From a checkpoint of a small image captioner: decoder width 128.
Rows from block 3 of the image encoder, named by matrix and row number. Rows with one number belong to one channel. Each number is 128 + 32 x the weight over its row's rms, rounded and kept within 0 to 255. All counts start at 0. Numbers have three digits each. After the name is the row's rms in percent of the matrix's.
# convs0: first 3x3 conv (encoder.blocks.3.convs.0.weight, 64x64x3x3, standardized in use), inputs 44-63, a 3x3 kernel for each
# convs1: second 3x3 conv (encoder.blocks.3.convs.1.weight, 64x64x3x3, standardized in use, transposed), outputs 44-63, a 3x3 kernel for each
convs0.6 099:141158149120154184133053084126136177086091124154169139099139111143177171118126124151110118099149155148126124112129173125109087131152116119152142148091107124133110145112070136178232082070066176123105174109183106151087169145175089114102142182173078141122099129126154148074136148166166101054135138121146172103154167138076101097165146182089070075160134142136114142154154162079053086134120175145101092102138148189131157082127130102135149127110134176133130115076143130120119150150136126177152099119113111097107125130132159174163108117137093081128
convs1.6 099:051109149119063146134105182126100139161096159130148069123113118138129133126112131137172127134127161156094133163121165143117119094050114073091093106130125118162057113129121158110143096122122146168109127163167092141181111127109149101178131222187145135163116117142098126076125103144075077121109109131094184157129124190118148132148151187097142151100175167090056093132088087145194185125134147148149162109146099106145150176145054112122181161109137094110099147073124120109118149093133122117136110090123133106110122107121126109115125146186147127137
convs0.7 103:057222143095245100145121100136144110135140186120079161135133155159116126175116146137147159090155171125106135147061118200080094176081120121192138121195120116150104138088120150085041161081118128141121109136093146117104125179119081207123157147130146178112134140135121136117096214098071168069135163081106145162104167120171168129158126137094156095130171119076118133124098149131157153134147118129146124094147123132130125150150157138133133082158047149223112137152104089110148083087206114145149135104135144089110124098105157158127134141144146115162
convs1.7 109:166230141120228089136214072123167145081213125138107164152171113174144115165137113193119127140093117134057147093141147152136130143124073181088130198113131130106134112140187087113171118129166110125143178192190140186171131109133127142144145121150114191159095105116090151134049160118046108126079159135123097166149176186091104142135131087103111092096101153158119148174108149133101108141140144138121112157160109130170110135162076070169104122158095083169095070110061119123169151104140104103110145128087073116079114157139167104112113101079127112084
convs0.8 104:103169159131138068164151129151126060132163124076098151140144113095121113140118131090126069160113121074124088123078155094115103185148058186078090137133146148123133086175138127129120113119082088106136148101100090170143134100106156111150160101127141139121092103139163150106113128178128094134135168115134141119086162070120126156116101122129152156078114146119105080126178149142154086129082107169144124134126111112141141099115089170136157128137136174105156132087110113114120129183040114174148106124193104095140091114130112127192120143152105085155
convs1.8 097:155112121113144117099107107126104136128053042112091209123152124120122117111130105147144109153099100196140185118095122135109141217161117064149111118138166115158136124114153120132125142160084158120174099137122132103116112121069110109074118141113064144109089110086115140145106148173129127141136149157118103164157132157126169120172171116144130144128095090082129170160144167095107125122110187173145168131131183183148139142068135138064082120119088141125178150114152084092126088137125134135111182153166138135163150076127160094078164113169128112164
convs0.9 107:176090119116125150124155147182191092161087125114122099138174108178100126149131070112127133156147141131115098143089103121088125128110146131096167149135166143103114086131134126157107140162150036104137116158171129177039078127167103153111109155096093140107144158099125161138148139163121109117137137150073120160056161144128139124126090112132153101107146084087152095140118107185126112097131142126143179113166081151127139096140117085164153123109100125125127174122126153035200104136144148233123074155113054135128121170141116115113107153113103107123
convs1.9 109:105142128108122137157106151097104160174078120119092085039061096112118107127160115106157135094113172169113089125130125090166113129124044108133151096128142073187187154130112139149149097146155057119137148184126147140005136112156175117179135141138182168130093159128158166085143109151086109137157082147060124170103078104132121113115122167071122164122098127125113154144161137098110152099123107119135144095205094089149046108122087125112140102126138150136095084138131077174108090114041171034091103091145073108108114097080165131119124144131168140141
convs0.10 098:158077195154145142121161144146136059160066099123107131132126084067143102081143160173103159114113144118126101129045102137089155092060139103077130144070160097150118072082153108127178146133180149135161151168150175114129142098152117119127122135192155147073146118129176156117133182102120161138083092184127158110142100204116119154107156137162166106188073139110153126115187180139104105160131139160131091131137150110126171127084120151122094119123171111158158106144107115149095176117179070131092165139178126118158138181156121142173124129167098121157
convs1.10 102:111107179049103154188178106137220083148125165125151128130145172155172098098112172136117099153142111089155132067113171166133143101124083121131117102150097137165113078097152118113152128127132080138123136153106126113147069154118119144137096145170117131140113134064095154099116159121134148109129182108167213138105113106131075084153163134107160150084121119108143161095178107096130135176126116077115114199116120122144155073107099128142161120122109128178108141115105140157120164119155112107078133107126150129137064080133128144121128154149137176179
convs0.11 097:191130167173146117151125172123117130078129081119080034180121173140083130095105104162108137186150088153133113157150098122087131080105129084136127075152128098184058125130165046147108109155135099103127138121108189141187122140136184160165152132145172144167158169150139139126109110113139130136062129136200111138033121162107123131155154143139107159147069151082204151119171153078121136065155089117095163122096123119138166091154154136129132088131098165114083112130080181125145157141123118148182111120167159159120172140108125120134100135169126050116
convs1.11 097:129100135086117116081088168128107106112110122086155165103157076101113177097115102192113139131114119123103162098134191070147162138107045163084160126173118142110125102127110187185154117137137146169115132128139075136168138160136093179114159145138070134085100122126112134152123162130124151142130143085117170142080117162116156083126116136167083075150120146160190118126095120116122144128108098182086145143110139159143118139156146102141130087136136137155162119161112136129107102150124117124140141153146249196122128156126070088115119151169128155176
convs0.12 107:136074146158134081122132111136146139116126146117082126070188133179154157112122093107155127122153094196116131104135103145114147093115130104111177190112158131187151075114114158184172138134083121056093197112078077138147124132141131136091124159145093064173164124130145110149120122130131154088118118099152084115127103123090159124105117117106067116197164129122137136126139117088125081102102144102135131081166095130135082093114130161146189109124092099155096104116138099082112128124154141117148137138150096096141107110151109093182127133102095090111
convs1.12 109:149210127114148139137093122110088172146141106080063151121170156141122160129162114127147092131156159090056136107140143096158128158118111135117170104170157140137130081108160097128130100057025216103165163159147076090133097142111149110124137140088183124129142162114209117137142147134137133153114145116161132166131138141128118059098079064195164098182116171104131117150151126174150133111129103115163163130152074156158129198123158071108205127131105070134130094171127150112129131141149144130146161192142124154153109146125158125145144146152124109183
convs0.13 107:082112114118133167114108091094175121134176118107140081167111131160101106126141134131127148158118133121109074187114155154125113174079117088154169108114155146101139140114120142157147080121045108117119125149124085100129104198083133148154142149134101129093025138154106114240105097129138091095099102179085094121109117183144160159172146134120141152119143091132108129176157141095111117109134129111128179129167129138178150146137157206173162104102119146227171069091042153103090102098138105164145095107158109144179065163095115159090141175170139154186
convs1.13 097:118157179130167080120137131116123165188145077090126157193160103205122145098168079112149176114126104094198122133138086135147148102187116125152145108122093121123132132128155124128167101103140093183122175142127051203127148137115094131107142126133132130109139131049096219196165095100107124114149135146183120126138193110119123084084187177086107100097132127127121100128163160084145110160139131170143136084131153178105178130086155136173160063103089127126140094131085103132120100114098101110108108102137147103112189181128107128113177092071119120095
convs0.14 100:070211132072190158131122190094136142089112158176087119079109120130143119073130085156153106142201115120140110120120131112172135098125152115142122151071118185139134145116109126163110100119142078100118092121148078136112088131139109044177124094110146082166136074076050123106195130107125115126153091124055076128086138075138154162110109087155075157093150100121111112160103153157133153178053127134133112129132119139124188111101132133138060133099167122113121121103136152135110079156091189156078114156156087116142159107160190081116136140079134108109
convs1.14 106:142096124194114070142143100071178127112170076075118119111127140072129079054030115106101128129129176155133189077101158142140129141101148122099106132137124147161125109101137132141121119117146135145113136113148100125193099124131090102115079149122130147184140155177189103097115110126107137130104147144114091113132094139119139114094125099151146138162165123161129138142148129197156123149141146105127179102167141089185141102060142120088142159144136192186079174110124158125144124139115121100126120119219139143222112109085115131145120140162080115144
convs0.15 099:101099120153143179193055138138117131156142120149135087131148117152130116117107142150149163089125102096116114155173132121177139187097099225152142148127112151055115094083084054134131110185188090093130144101117093159126152139148163124091154107064169136156095147127113100089178147139103132116121128111094106089155141116151144166115138101119119137131154144096093142192231163064110089134115165078127101120142156175160088118161127125100107163110127136177145101122116153093181097129157106135130103090114138173143073113072141076148179109132140127112
convs1.15 101:117119134164144112102132097182061134160129133116130070176107119076096102087106122156088111138102110148132131155159111198130120159109122120109099113124117130120088106161105096097100092131154153138081113128133153136108146146159117146174108182190123087147103155122092108119129078111112083105108092131087129157137160184121191148142109219144123121132161143062113093122155143096106025167213111132130142104147133135122099161149140092150144110095046124096112158140155099135144133127137139111135141163112140110100135117121167114134153106162142067116
convs0.16 097:107165100161126128118144125146151097105198214129169163065114158031147174082150166107123077120120125095145160123194176152222179146216156102162151161148120084157125108145160056128201139101187103102144101097163121118066166112126202095108166113117157109143103154095092112163175118118149134132096152125146112143164166137159139125135138121149056081158180108165149142071173195106105148147124111205107151117180102177134100190137104138158106178182144174136142094115125239168132101133051163101058091100183142125157051131150125126137131158149133146157
convs1.16 104:110123121095137098077143136114102113152171052140088227090116199205151189180129143130130099129138120115124185128137101204164145197081141161103140135106129124114175089117179113132128103118121155141128165135195147163156128132111108093100144168137149131166170165149182150147141119127125134126123143160133197148144123101144157141116130107146129140176185170135135151110149138132190142162200098190126126139119043158141115171143179078095185085127125094110129119118083128159132116131084121129137144165148173148100152135158110103144127089063126086089
convs0.17 105:089112181131187210152144035105094087144135131097138151127118114099129107086143130097123145108121138091148152161107176143079177062111143124140120156114114173164088157072058087173115112173153184153186155126127155120074129144062159130121161048175077151146130114113109130163147119117137114093087163128069068122102156136101191220162088123096170135088128151150123135088142133121125142153105148122077151097130124159098173151144137139117159112117151153178136129102106175110114102154142125073139155078120156136116111122119090110114099131169095103107
convs1.17 106:103062161072145180144161117133118107175144103152143119046129187108134131095124176139133076173095118178108149097089108100148122076084142124114118134177092146153132099155178171198100104080110135088130077122139120113137115165124145156127162148153132152147119079181138102106144154125079147116113132143097127145133130210140118176138140115126136095125139172100096194148186141112154103172136119151094166140100109177142125134100095129200139081120116131156108157116100111111143109140107106103174132153100112072111158110067110113120138144122117134150
convs0.18 103:074101137116142142085102133125119108167168138156135101110144175083086146144092140131158121140159149146160093184123099150132089128134083124083132155147071128144124170128156043091124054081169109138131048140116123136180146137093140172078113180145133122132075127123071133133164147111099081155113134084159117167135098139170170153114116066188195102153175067163143170115119130109085115116089127142094164140116164120132123127143121137139162087080114151151126145115141186156148135141099183094093145146132134100158107147163159150176119197075122131079
convs1.18 098:102129155120141139178105077189119054084139085109190162175125116108118088109143076136141129125171086193178080168065096160066101157113116170094135139110161126171099161114171104115120185144178105210059100153080136165113156087177170146149123119134142101139131125144172157155140133139129102078138135137090100064074140070100102077139091049123129092102117120145130176158119110125085136134069131149131121130153145122171110113144127174102128099100087132140118093062132128158098120143093162129145135113148069081129176152153176099097084142140163165173
convs0.19 113:158109196122141147141110057093117088151059100121169160091122096109125111124161173123154053086141161152109094100203113109154103177176099126150135088128156116108101162148136129176150081102107133101115162150182072125110179078134154099201112116139155122169119110118138121153118188152091137113189101120148214122184116037217102115096130115138173088119093151118064134137096104171171155120121109117160130131067086156171178084144094106122113197110184158193130108091138118172094174092097104178086087129117182154143148079097130079125119170120109163144
convs1.19 101:126086102163205140181130133130141040161216130118087161153142049099118160126111077106156132168145090144178102119110090110155099125109130142077126095130163118131125155090068144133156129140160148143129200227104111115005099131097097132168087142087177075127093112105178104174127129134103155120130169101096149077125134150127115088096106152133147142078125131129124159124107148110085134136115160184105072126165113070164104156219051063099132175111089131144085187081072082138112119087117074141130079106130094106102121160078126145125151159105119115091
convs0.20 092:056051102072128126117169131143124102131120137106104074149140193162140161162152109091109139096158118160135180148130100170069092101134115128172179130093097176127117145107087146100096101097127091084124098117139135097147126117102122070073113098155152150142195194196165147126139128157144151111105119136117118125100178127088156106082104077119130146099144175116168108111120068070084101190122139159122161098145140152101113158143117133131146108116149138133160129078119167111089185052133136104143104129195166165169086102071128137107083127093133085127
convs1.20 105:114110160116107124131092124146147125067116099127140099020053147160160072144114088146177122112122207096155124119122147126130109142115115150159130119144107128135142125119104089136094097115141148176181088141147141065155118152161113100111126116119127166180101147175074083160118141157117129138157153145105066117076109122150143090079109110120126154113099187110094122120078134156124140183160108141099146101131150174198178178151130135164192189148118123132107143113105106122086105062135104143159162156147119185119185160131155165212136181129152198147
convs0.21 111:117152091125152110116167126106121119172111136146145154159113133147184120162121082117158159136128110115167099131124149126138140137202096120112117139100134149127139135122142080141105105158133116150105113110120137171094121100179117078207116119186132110120112161115162113096147096144126144124092144177098104169106170186096150127171102126091165143082143133134065167057128085140115148146180145059158106053177160111164095155123115121072142097151140122101099219126103123086101079223069114158109145123141132197125102150060155142144099148131144107128
convs1.21 099:090082167125135081143104129181052080122077146223141004060108022072101164074124094090144089155132021139125138116136188136149132123127132114083126123152098104104094137136120120146101141153145121125144052134101165170113105122149063174128096139105141128143170164138104175111121133109099168145148122169133127127084118148161159069121118085156125128112112111146133115071148089165114136102147065103140125143145194143170102120088146158103121140112146119070119143146124094135094132159092145108150137115085157109162155172095157134149140145175170181110
convs0.22 098:123128102091101156136078117166134115112173134184101124100203116199081138165118115129157171106131128075068112132156132146092114120085132126153097093079143103077108094081186163113130169122173065066140093148143151151078076084089126140121096147114178158073129185088142119074168140107113161143092097074162150121105169147069096146159130125099133114066107155149120086112119149147092118135123127106129136149117143068102137118121163090096145116137148161156195088135117115191095053152170096186144166157138153133161069107119053156130122143129075132127
convs1.22 092:141158101164123114110137148156164166209025110135100111153153115067091126101090086157153086184153090207152104178104140097146121130079133090132092091072126110120160093106135114086133156084103112112147112119110168105080130122121110123136132129174134119131134146169114131086113101159159141135109131123133162139125131174130154126170141126127081117137137164120101094149118137139126122112104122096171072102105115188143110189080165113077139142121104143203147134125142116130139146070116044107080180158173153195157099103176098137125093099142089068081
convs0.23 090:108150124137180139174183138139098134140140116113152141133181170161135137164073144154160106129148183075096115117101108085150121127157139156059088129116161150097096108089133171122090178176101136098089174131100109142119142103137138112108142100173177142151207154182163171162166103147125107116153114179076119124126114121132122142135145154136163163119117108084136123069069075103125131130181115182229166143129150075120123127089130158140126145129132148191130152136140085086105132066099115121136132164139158169088096143088115158158074140150131126201
convs1.23 103:090098046138156092133135059104092106140143044166103185142107113124081070126109106124161144116114093124135082159112124142114130115132103147152097105127143173187133112120203124128174112091098148111089091046178151025061048142115081101136136172137165127099174092113134104091126109166107084085138085140159155135121139115131151130085147117152068107115141097124139083102118140124153160061095074100127092132027060128082190139168216096115164129104123112138104128154143143145108116112146133143102094095154174099146155116141123135146144139104098110114
convs0.24 103:106107126083094145173172190104116115148099171142131118168166134070110103086097118101143134125081093131159180121138112177120121129128148090084071084106147145142169122178098123097082090102121157188136094048006140123136062054069132141146156126137135110115143140084147135126108106132073099133136166112150127122114133115092073127141132144125138120135087129168158132124123139146159120106136131138163164115143160121062096137137124157151080131126137095098106133099172093130149182109086138120094141169135144170141073067082132156129083082100156111181
convs1.24 112:094070128067111106139166126100145117119067093095087135110175143146120063141155123156128168143067180076105111144156078134107100154112055065073121123146176163164070137154131125128080077103159139128158132085120137133105098143145093132158116124129094144143132144120056084176122135137077081097091113105154189159066120130094084147129134133076133161111143144126082117105075133085060101135065089150168101089127200140149099121106177145116062105115143173101117115114131111129132112141131141105099124124146153101123064133151127170132098116098096129098
convs0.25 067:097103066078089089122171058164140149123107110140088126152143106126116120130197138163143115106115105143184124058102061082077119105087092102131087144108116123124134081091155063069105063068117125107137158114207094141136207193147146158142094132117131106121183147155120114136167090181168191117149109093117136089167127096165157162151127166172164090111130153165114157138145133148097158130117105116121111151173143115150142103134113140143160138119109152137120165171153095087054116085065061053073123166136153100048165144105111117136155132145168138159
convs1.25 094:118114133131147089114157152197146124096117085052116196105123157123058143160094168092088175083145153109166121114104102138055147111040114180163176157170201113148149160145106146088154142125116155082138157136162128076138180171152123127117117112137152158101115136130181111122139154121163141119142149138100126139135085100163155103163135178138141188112103057129113097128154158153121156122166102113155110137147183131119093152181130103147125158108124124063116122050095140160140155170147145179112089131123160136123139148089136138143131126134093156117
convs0.26 103:131090147177131130103167135112129103106100138110140103154101098161099155094150101144135098103153089067154185098181095170168152107119125120142087172071148124121137133095121123161125112135109134117107094123146105147126094084127070088139092136107093107127110141096132144088156118168058057088101160092126081173097138124108113123171092087177156070127185113160056178137137152158087155111180127095140217119145134124121116108121072118104125091174127131163077130064085060197109207126119120082150162160134144140133146152074116160082156214088145160105
convs1.26 095:146092123061075107158116162096200097084065091120166216154132108159137134118126104144155116104173152120134147149148152164104130146111131108117153101122120180097126075125116128112138099129126195117098151153139133101166095106079122097173110158102129205127089161105139124073082150148128133158166150143130134119139134150120203124134118099099172184144131180153105119168122165168120137141129134144106096104104071105114160095124102104149124145104146156148130135144125141091121115086164111171129155069093069131134183146110116166152087130078110137134
convs0.27 108:093146089102172059128143118090139127176123137150099104136145148096097067156085114149130143134154095071099114110149109191117107154028098087116216098160166091077128142135137019124117139098132128107136127113128158186095090127142140161120086192119146186186130133104130200103101132145161160131112126093133114108103131189110099091167097099139121146134140127160120075096151110144116138122146158136143111110120169159175122147140168142151120102095159142149111112140165118118173126168106054217179177162122126101113124128083103101101178136132116122111
convs1.27 100:209120115118082079119133121127134107084129107231060114141137154104166117100123055162140100155127071085059103159089100138178111125081103122163120091062145088124118099111091155163091095140184127142100087062132152115137137146132123083117157148178107135078051075113099135068105145098092167116097152115126096112123162120055113093126120165095122139110030102138135125090108045125146151118110164041108119139126211166067107128164096145141124177102112101092128140108088122143103113168149137121113123154113143145182090160095114130116134168109158140149
convs0.28 111:089136189101166121116113143188139120159102082139154146143115192105097102113160121113139190174131130120109106160172145131124103179138137101146145129118095181124110142087173088152119049140152135112133126101122118106101134124145112132110182116132077149141130079235153122135143171219127146089172048148145130103163170130112113099122138159089079110171094107142112120101162143136158101122091120133081123199084136160087173140084119152124090076101157182101121196121125082084124139204130115108153097089144099103162131092129120118119100151169112097114
convs1.28 086:120128174116179149145172115095206098189120145163153070140164055151147105099173179160090164081072135176160106150142195130132136130157131124100060121057167121103100109145088104113160126134157073124198143162185069143137140140078116174092125160124089172158143132170135182123143132151113082149129097143097147131106133119143159082167140148089159189142111100120131152121117144084079174147141108153177131169158090099169065139119113137116167108110128135092120134106138116112135104164141140105114128152147108092146104175097152158153098166158156188131
convs0.29 099:084124095122159214088117169122096135110115183099135154137116121110157131116122126142117109138078113156135113127105123182084169113055192096106132129085139108080128153125085139133179110127137088147137159127103165125116135136064116163149111171122069143155108082125122091157065166111085118188113130142066163154082117180147109152167107130173128057224149071098125124111096169078158154090147154123158104149135113130126171120135138159107151072117127165135161147154153094136069102138130086140151138091171165178204131143181060157112156147135103133122
convs1.29 105:121193130141069154120069136193121112183204104160140244149143094133173145144171175122144089077122098098126117088121083116091119110127138111165128108097143143141144125164098106125110112129141097123138169134099145165138131117144114111176165136150111103125114162087095179135133122136073122113114134111189115105141114116133079097126139120132165134149165129128166132131147163141156110174153102100124176122195164147105190125100163131112125122133139138101140149087170176126124137126113129133072078124167124164153128143165150130096110132131077156149
convs0.30 093:120133081137129195154204195149110116125141172137153125117132127065154127124105078110136147117130105103116102121131127056101111178169170111141155117105119171105063140103191102203131133196171152141126132190139174180180149131152154091084147072093129128119167161105112105143079130154152076103159106108125147100125172119175142168123141145108132152114108061144154112133102134195145076135155095150076134115117105136126171127099100095150105130070109147116108118153114103093110040086070035079129133144166158193115117153114122106131200156172123170098
convs1.30 108:217146123132134083120160115082096106096140189080175097143116110156182149136135135127065117130063138197198091099172166100135202098081153116121180087112097122141164115105120105145134167142171071096070108087138167106133129107093162143099155118100105151093172185190123135130132157177119122164150162167120145160116150150166187157132197151174180160148173143151190154134131120104157138117142186169139161178166100107157189118068090182100129159146084176099155145113132142128124140145138113140128137162221191146140128118108069116137111122147127061108
convs0.31 095:180207119182142189050149103120095111102139183103112157108111094102116096121044081105111137128100112139145186134081135100116127110072102099100121175125106154150118101113132191168130135111151138155134129113084179128087088085144109167148170129095165105093112129172153181134109137077125078111137158089032118136129132105137196153154119152135106099118153091169170164131108113124104152152088092095153118103157142142136174147149196102101193110109163135122126164117116148142124132121139104100106107098178103167146161133094135132147130124071090118057
convs1.31 099:151143122065130125100190145152107119093086105230195118169133121125111091089089192130106117099104066135160123062133116158134128091105128157105173147125065164145154147142143127138138145115108142151108109155144122126150150126117120119061168118152073138138150114116006118132127130113105121169179162151128073043131117142130087130105156118168174163224223209143132148115152189175189132129104137086161134126154146107057170094122099145049124120171190132171109125114109164122110168126127112133143145152222088089164170120127155189146106165141117145120
convs0.32 089:170105150091118158133080095154110181157096179051118154161117142107152168155109102140114179123123156114142155171097072115099126103130097152151167113140150153141151160086099143110156117178142182145121127133130205156130135163176067086130165120174134191140163199150191166107165167160118108192110186122087110120109191057165137062152134135118146136187115145133118112157144163099090080103118163089141176192127213089140121129097121090106140119139150146144141094142100106125046187127133093135168102110143182111104225127137149064081126062160107096128
convs1.32 099:126134153134143146140105146138177137124079147174149100096111080151180012121073121160169144140137127080032136071119158115160126113181118131073062153142144113099165114159144146124130149153154110158153131178121116132143128159088148150120114102162114133090102111106111182100140137141127098130120113150169157125153117162095100164125111140125147131142143155091114153136115161178130148149116147132124103145070099106184168091085075137104128086110099121139116139109117150132086129118132084137095136138134134142153163233159099119111155090108189159158
convs0.33 105:115116141157168096136125102124157147105129145099155097126153160102118136113151061175167104123110106140138158178147078164170093129191113109141167169122097111160113100150167169116105161106186081073148148137103107153127133118164158143112093123151106089098090114128156163142107118128134148100112139172100114100125173120133196100113108099200167076174074035141154119079107110150119169130138108108149109125170174081135132139131135136118114132139141134132090148067078107093153138053098098144058117132130127168130113100168106172131119142141112141120
convs1.33 098:120111164148159127202077085088159067127177121097060141157080145148107136175120163129176108075090130144098126207156149153148096159145109147140131139070105148104153135135146110130127144125129145102074157155113170161098127125140128115178156153084179092155141141141068126145140071172094107136126096128128127125131125110111167135166096061152147068163120124208128130119165116148161134118120151097054091153111058150110108142156119147158085133123163080112196113136160124133112142123145123158151127126068145158152153160168171116133126137115111123113
convs0.34 116:127124133070114113169162097112104083131125117133092176067171136127142141106136121145172120142161109086119098091167188096145163116155181148105146166080161127035099128092129105121139095098086105149157143143101080093141133105108119107193168078167085129121138141168135122119199082116092115169178127137122129144121115165157086155149188095151127127072110120137119156089136156147107165139087123131114160109108106122124121117112173154150183133080144177085134112110124068151146085142144203145145123088084206144150091110097128136160129142097064110140
convs1.34 095:120130080144143181070156120197170127148099131190145113064174140084172165107166070132096114163124181127049135136099206152098106124141123145131109098168121120217078134124126122156101112133129206124116116142120147109120136184087151140143119127118171151134182131145107132049111117134090123079140117143113096101125150158147119099108123144126088107128123128136123131094111155140104127114127106127137134153079066119163112148125155111162165144122132156126134171038125107099161120118145128114092154117122095123053169115150110147144101196116078163113
convs0.35 098:195079125134179130165161154106171160201134106074169081149085082162126123216203120130115109096145111149134094124137128158135188170140126135150121110130145139165104139125091147130103116144177123061129134129166134114098091108153185142156119157090083188093122128127158134109096178109123166124114113168130103139104147160056080155171108065102117104165175196100102124141111086108170154149070150124134116120125107117163175083161125134109127140195131139162143102133085105073160160074072101054126109116200136150142115097171127110104154189112085154121
convs1.35 095:186111093090121127115104121079165147096114060032100185085099140095116145151123075199132044127158098152129143102122121133159135087104100154133188139105189140154164130132080077107144117123133143142167105111092133081114131152137079110093130195153150216122157176121125168137125150114093145105075170123144131103120099097129168152144113120185147080179145151131152135149062092165115090113084148141136115115099170160140119108152105150132136105173171134160151120188162153139137114121133136109115096219184189149189089160131126115139060146136066113153
convs0.36 094:147118084132225164114130191159094107099098119145104136122149167119102109166100113132165197077137192084088154156165154121127174122094160172173082109169113057110138107130159126083110123139092108153126115146130165100157163096116158160145142132176093118097158162099150161200108103119128121124112156115106088035137141070125225190126095162118126156090120071107128128166116128086137122120115147143140129119112160143126147127114138085145119114122136148161116112180179135167167164151151154094110147144189118081123166096104116131153127134124090065132
convs1.36 110:160074104160154055027109143177089132087157165120166080097113110139117110167159116122081125073101150090137141117135125126174208137088129147155162156117144151117166124150137110101148160102158092156147144111164151119117130150114107161103104139126144105120043152142111196132121158128095123159089119130159081109176175157165162112078101087100114091146111123153117105122133133139151112187121051097116114139134151082182102091117119144171124091160080126132095100144149144157156115138169139124092115175109124144168080130098141138152116121111159121141
convs0.37 107:163052131109191108113080157099141108149110120125119076117127134105136085131101152113148137144115149164103173141148136085123084126114107228087143161137143069199124111161124095118151186113177106113116149117134148157140099113149142121135131177098139112148133161076107126137167149129124168109118094117168111149111165105126114099128115142141125117135107097123131125110164063163133136086114121136165134077069151168114135179119117120159153095153135138107138154093141124177110081071101130123106117082151117118134156104131143122076131134133111131126
convs1.37 107:206184117101133203156019155125153102174135112133185134137156125164165160065173122145113129080164083161175081142130197206136127114134048153113131132172154138154112150121116081101114105124098134126168129147115035164089115122147192096154149107165121163231139135106114155150129128172142114135103143142127159118163107127132152082110120129161145096147088129132181136130187111160125092150119125162114145198146096134125116127135161133124174149129144105089182120124112155111126158123128090146144087134105109105117116106083165123131151169183112169129
convs0.38 115:132140108107129092111123146103081156139174157122104148109117130138116126119173092157142093139122139120115124135151100125080124119087109120098109151173141118137106129106142120102141157107096082131139134121136147150157099121130160135089111156136126081084144135105137179173137118125146148120110130132113140180096040150243106150175129094129094119150143158166067163089089101104159127123078108112148122138085141090101142082204080115085127153064124101157092117130117115148119075163034152107240083166136119143142100062144080151134083144106167123075
convs1.38 099:107151166094180155150136133108107103139099066161099101120145169111189160071173087089114152111138129175137156093139105133094117113085093145123152057130092134127083151110106107094136101103152208137142070139113150163096157149149130083127139133165121208126095154186132065104136082105157158142142097136107162123164185152130125178120130148089137091158152133160137104080120054110124137099127157168144149115124156113060147160148067130087107199156130101184104078080125201094157060121127144138158143086118081143109124124143134126154171146103115123107
convs0.39 084:132185115150143137122114102136135161136143120158081092078131079118162148131112148107148099168178147119145127198128098159137113115157161123145102121200185085141115048133180061123161047099160084146207125131157115146108115193155135173166098100145144116146165101100182161123140163070120131110152178148159106176139115108159185111137159088158184186059135091118204165094136140078105129110153099112143108144166170131173143117157164152132099148184116179161143118106096133098108095071039100080018088115165112135163168126068097146130116132127141184140
convs1.39 100:140147120127132145128212169121121182161107091112121038144122153153088146153165158122168065243139073185140121122186154154147128192112073147117155159126174134102159152136126118150102111134122129137121126141150135139132126112139130096159126081105084167119112107131107134159135137146096180117107170131103088107182126128099070097121191151147125144109136152147131107117137125124129122131126121125078099177156093174094102135138161148136146102141104106096217109149143166159170160161125150169164127125171042135123148149086098091120087081098076102108
convs0.40 102:075118139180080075132097085133139081132099129105209121166135113139093093123177148120115161158111136099160158137142158123143091141133136165098118150078105081109141120167108162139171112165145071137142148159106113063123098104163155122133166126193122172147170087096040157190086135144160131125129136125080129131090098164133076076107142162205168149087075109128179150191165090090037095103123115215132095162141155171164139146108149124184145121126117144143168148105142098027206085255148255108213111156089153135134136126123128149179090155112139112114
convs1.40 106:171100069145128136138175139143116144128084080112188125164154116130108193123153156081186052169117083169154155120119139136170151136139138131111139097061142153153147098121127135118129131134183107085144126110139104159131065053112095114083107188111108126145080155166076188077131113101128128123134195135136122152108146180153096156158132131105176188175139150126097094159162157109135131110136124172114205129116114185202072137119130149122083164127109116150135141132078123065200091224080170079120169135164082186108168078130131132125077116134123108132
convs0.41 072:097140085096077109184195165142156092124142130130148141126146131165220126115058070116100178127133146135079134166098172151130123100076136168118112143152090153171111143133175213224160183137064091130122045161161162174102113159132101153114141176127112131090115128108127137146138146143099109107132164130125108129143146129120119136152148072108151103140114172100115097126102136121105086130132153107095165088130135120146087092069103156142100126144140104093131084124084121052066076012087077075110137123091152167212186114140120125113108151183130151088
convs1.41 093:066094155113083110206091122094153130100119148157162172160098173111137133099058127084104099079167112132180149079185181129164132085125099118106160088085117164156209124126077110139076080049073175177132136077065161110096131124166134116112157115165154173105162139153163142163147184152111118130137139121047141144115142111149121042130151185132172101112152085100115108077109090114137079160182150132104083134200144132115105131089147133144137110098123144098110112136164104161154151163176136149141134118073155112097062141095082140120041077098078113160
convs0.42 106:094155160143143127140150136139123097093082117130186172182099132169104119089158131131138154112147140109105153201131146139099133138104151092159154112153135120132084046095153150167146090136142074125137164147111115116096171081144200113112188048132105108103169095152123089166093110136114107137109093157085182149161155097122103061076072165185201147050145128161107124136093167130099133166066158130142125156092142172107131131136139063168141099093161168128182106081117145174035125163075145160123115123097185122108145097124133087155133130145130167172
convs1.42 097:121111072113100092169138169138115136164124121134135077160138105088168157076088170096071072141158113131153129143150110150161135106101098123141159121106166142141153125136113130171186104131114121085182129147197125105115119181068120156075072121101167178118110116196111108144147125101127130110164130118140119114148105108113157178102114087094157126110092140109101096124136173142095109228133170153116129084105152126106106089103066103150114186092091202112153163068099103112162107139116126178127117114118180120134141182160207183161153168114153156146
convs0.43 102:094071071088147110131081155109088148129108152160126109085110127119133113105140140134089110154096111125081059096142091127147184125113146125163094129165132111141127161059113227138122113162124127153119110128110123129112173119108109128140159082193108141077111155089209139142152137155096104139132148152116154163025162096123079112182141140098129107103113183156079133125094155163117124138132123164082167132094154123146124133148093151112172156127127141112119084112123040201024124105125138124152121112110156140117119082128139131116109128098111167104
convs1.43 092:165093106074073174109162159190124095112157153070227069168161130076132133194192175103115189135121172101148102149101119129125103102076104126123144109139138104117121091146059145148174173074106096139140074092135165155152130166090112115098111152118146183235130106134109148118131123131150113115150120130104094107148136172122124081116132160114215111176152107178148100136112113176125120141095105136116152101098140189122088116129106110061068134146116167070123095080177175154169117120148132172117091099081147106176107127148068140128137144160106160125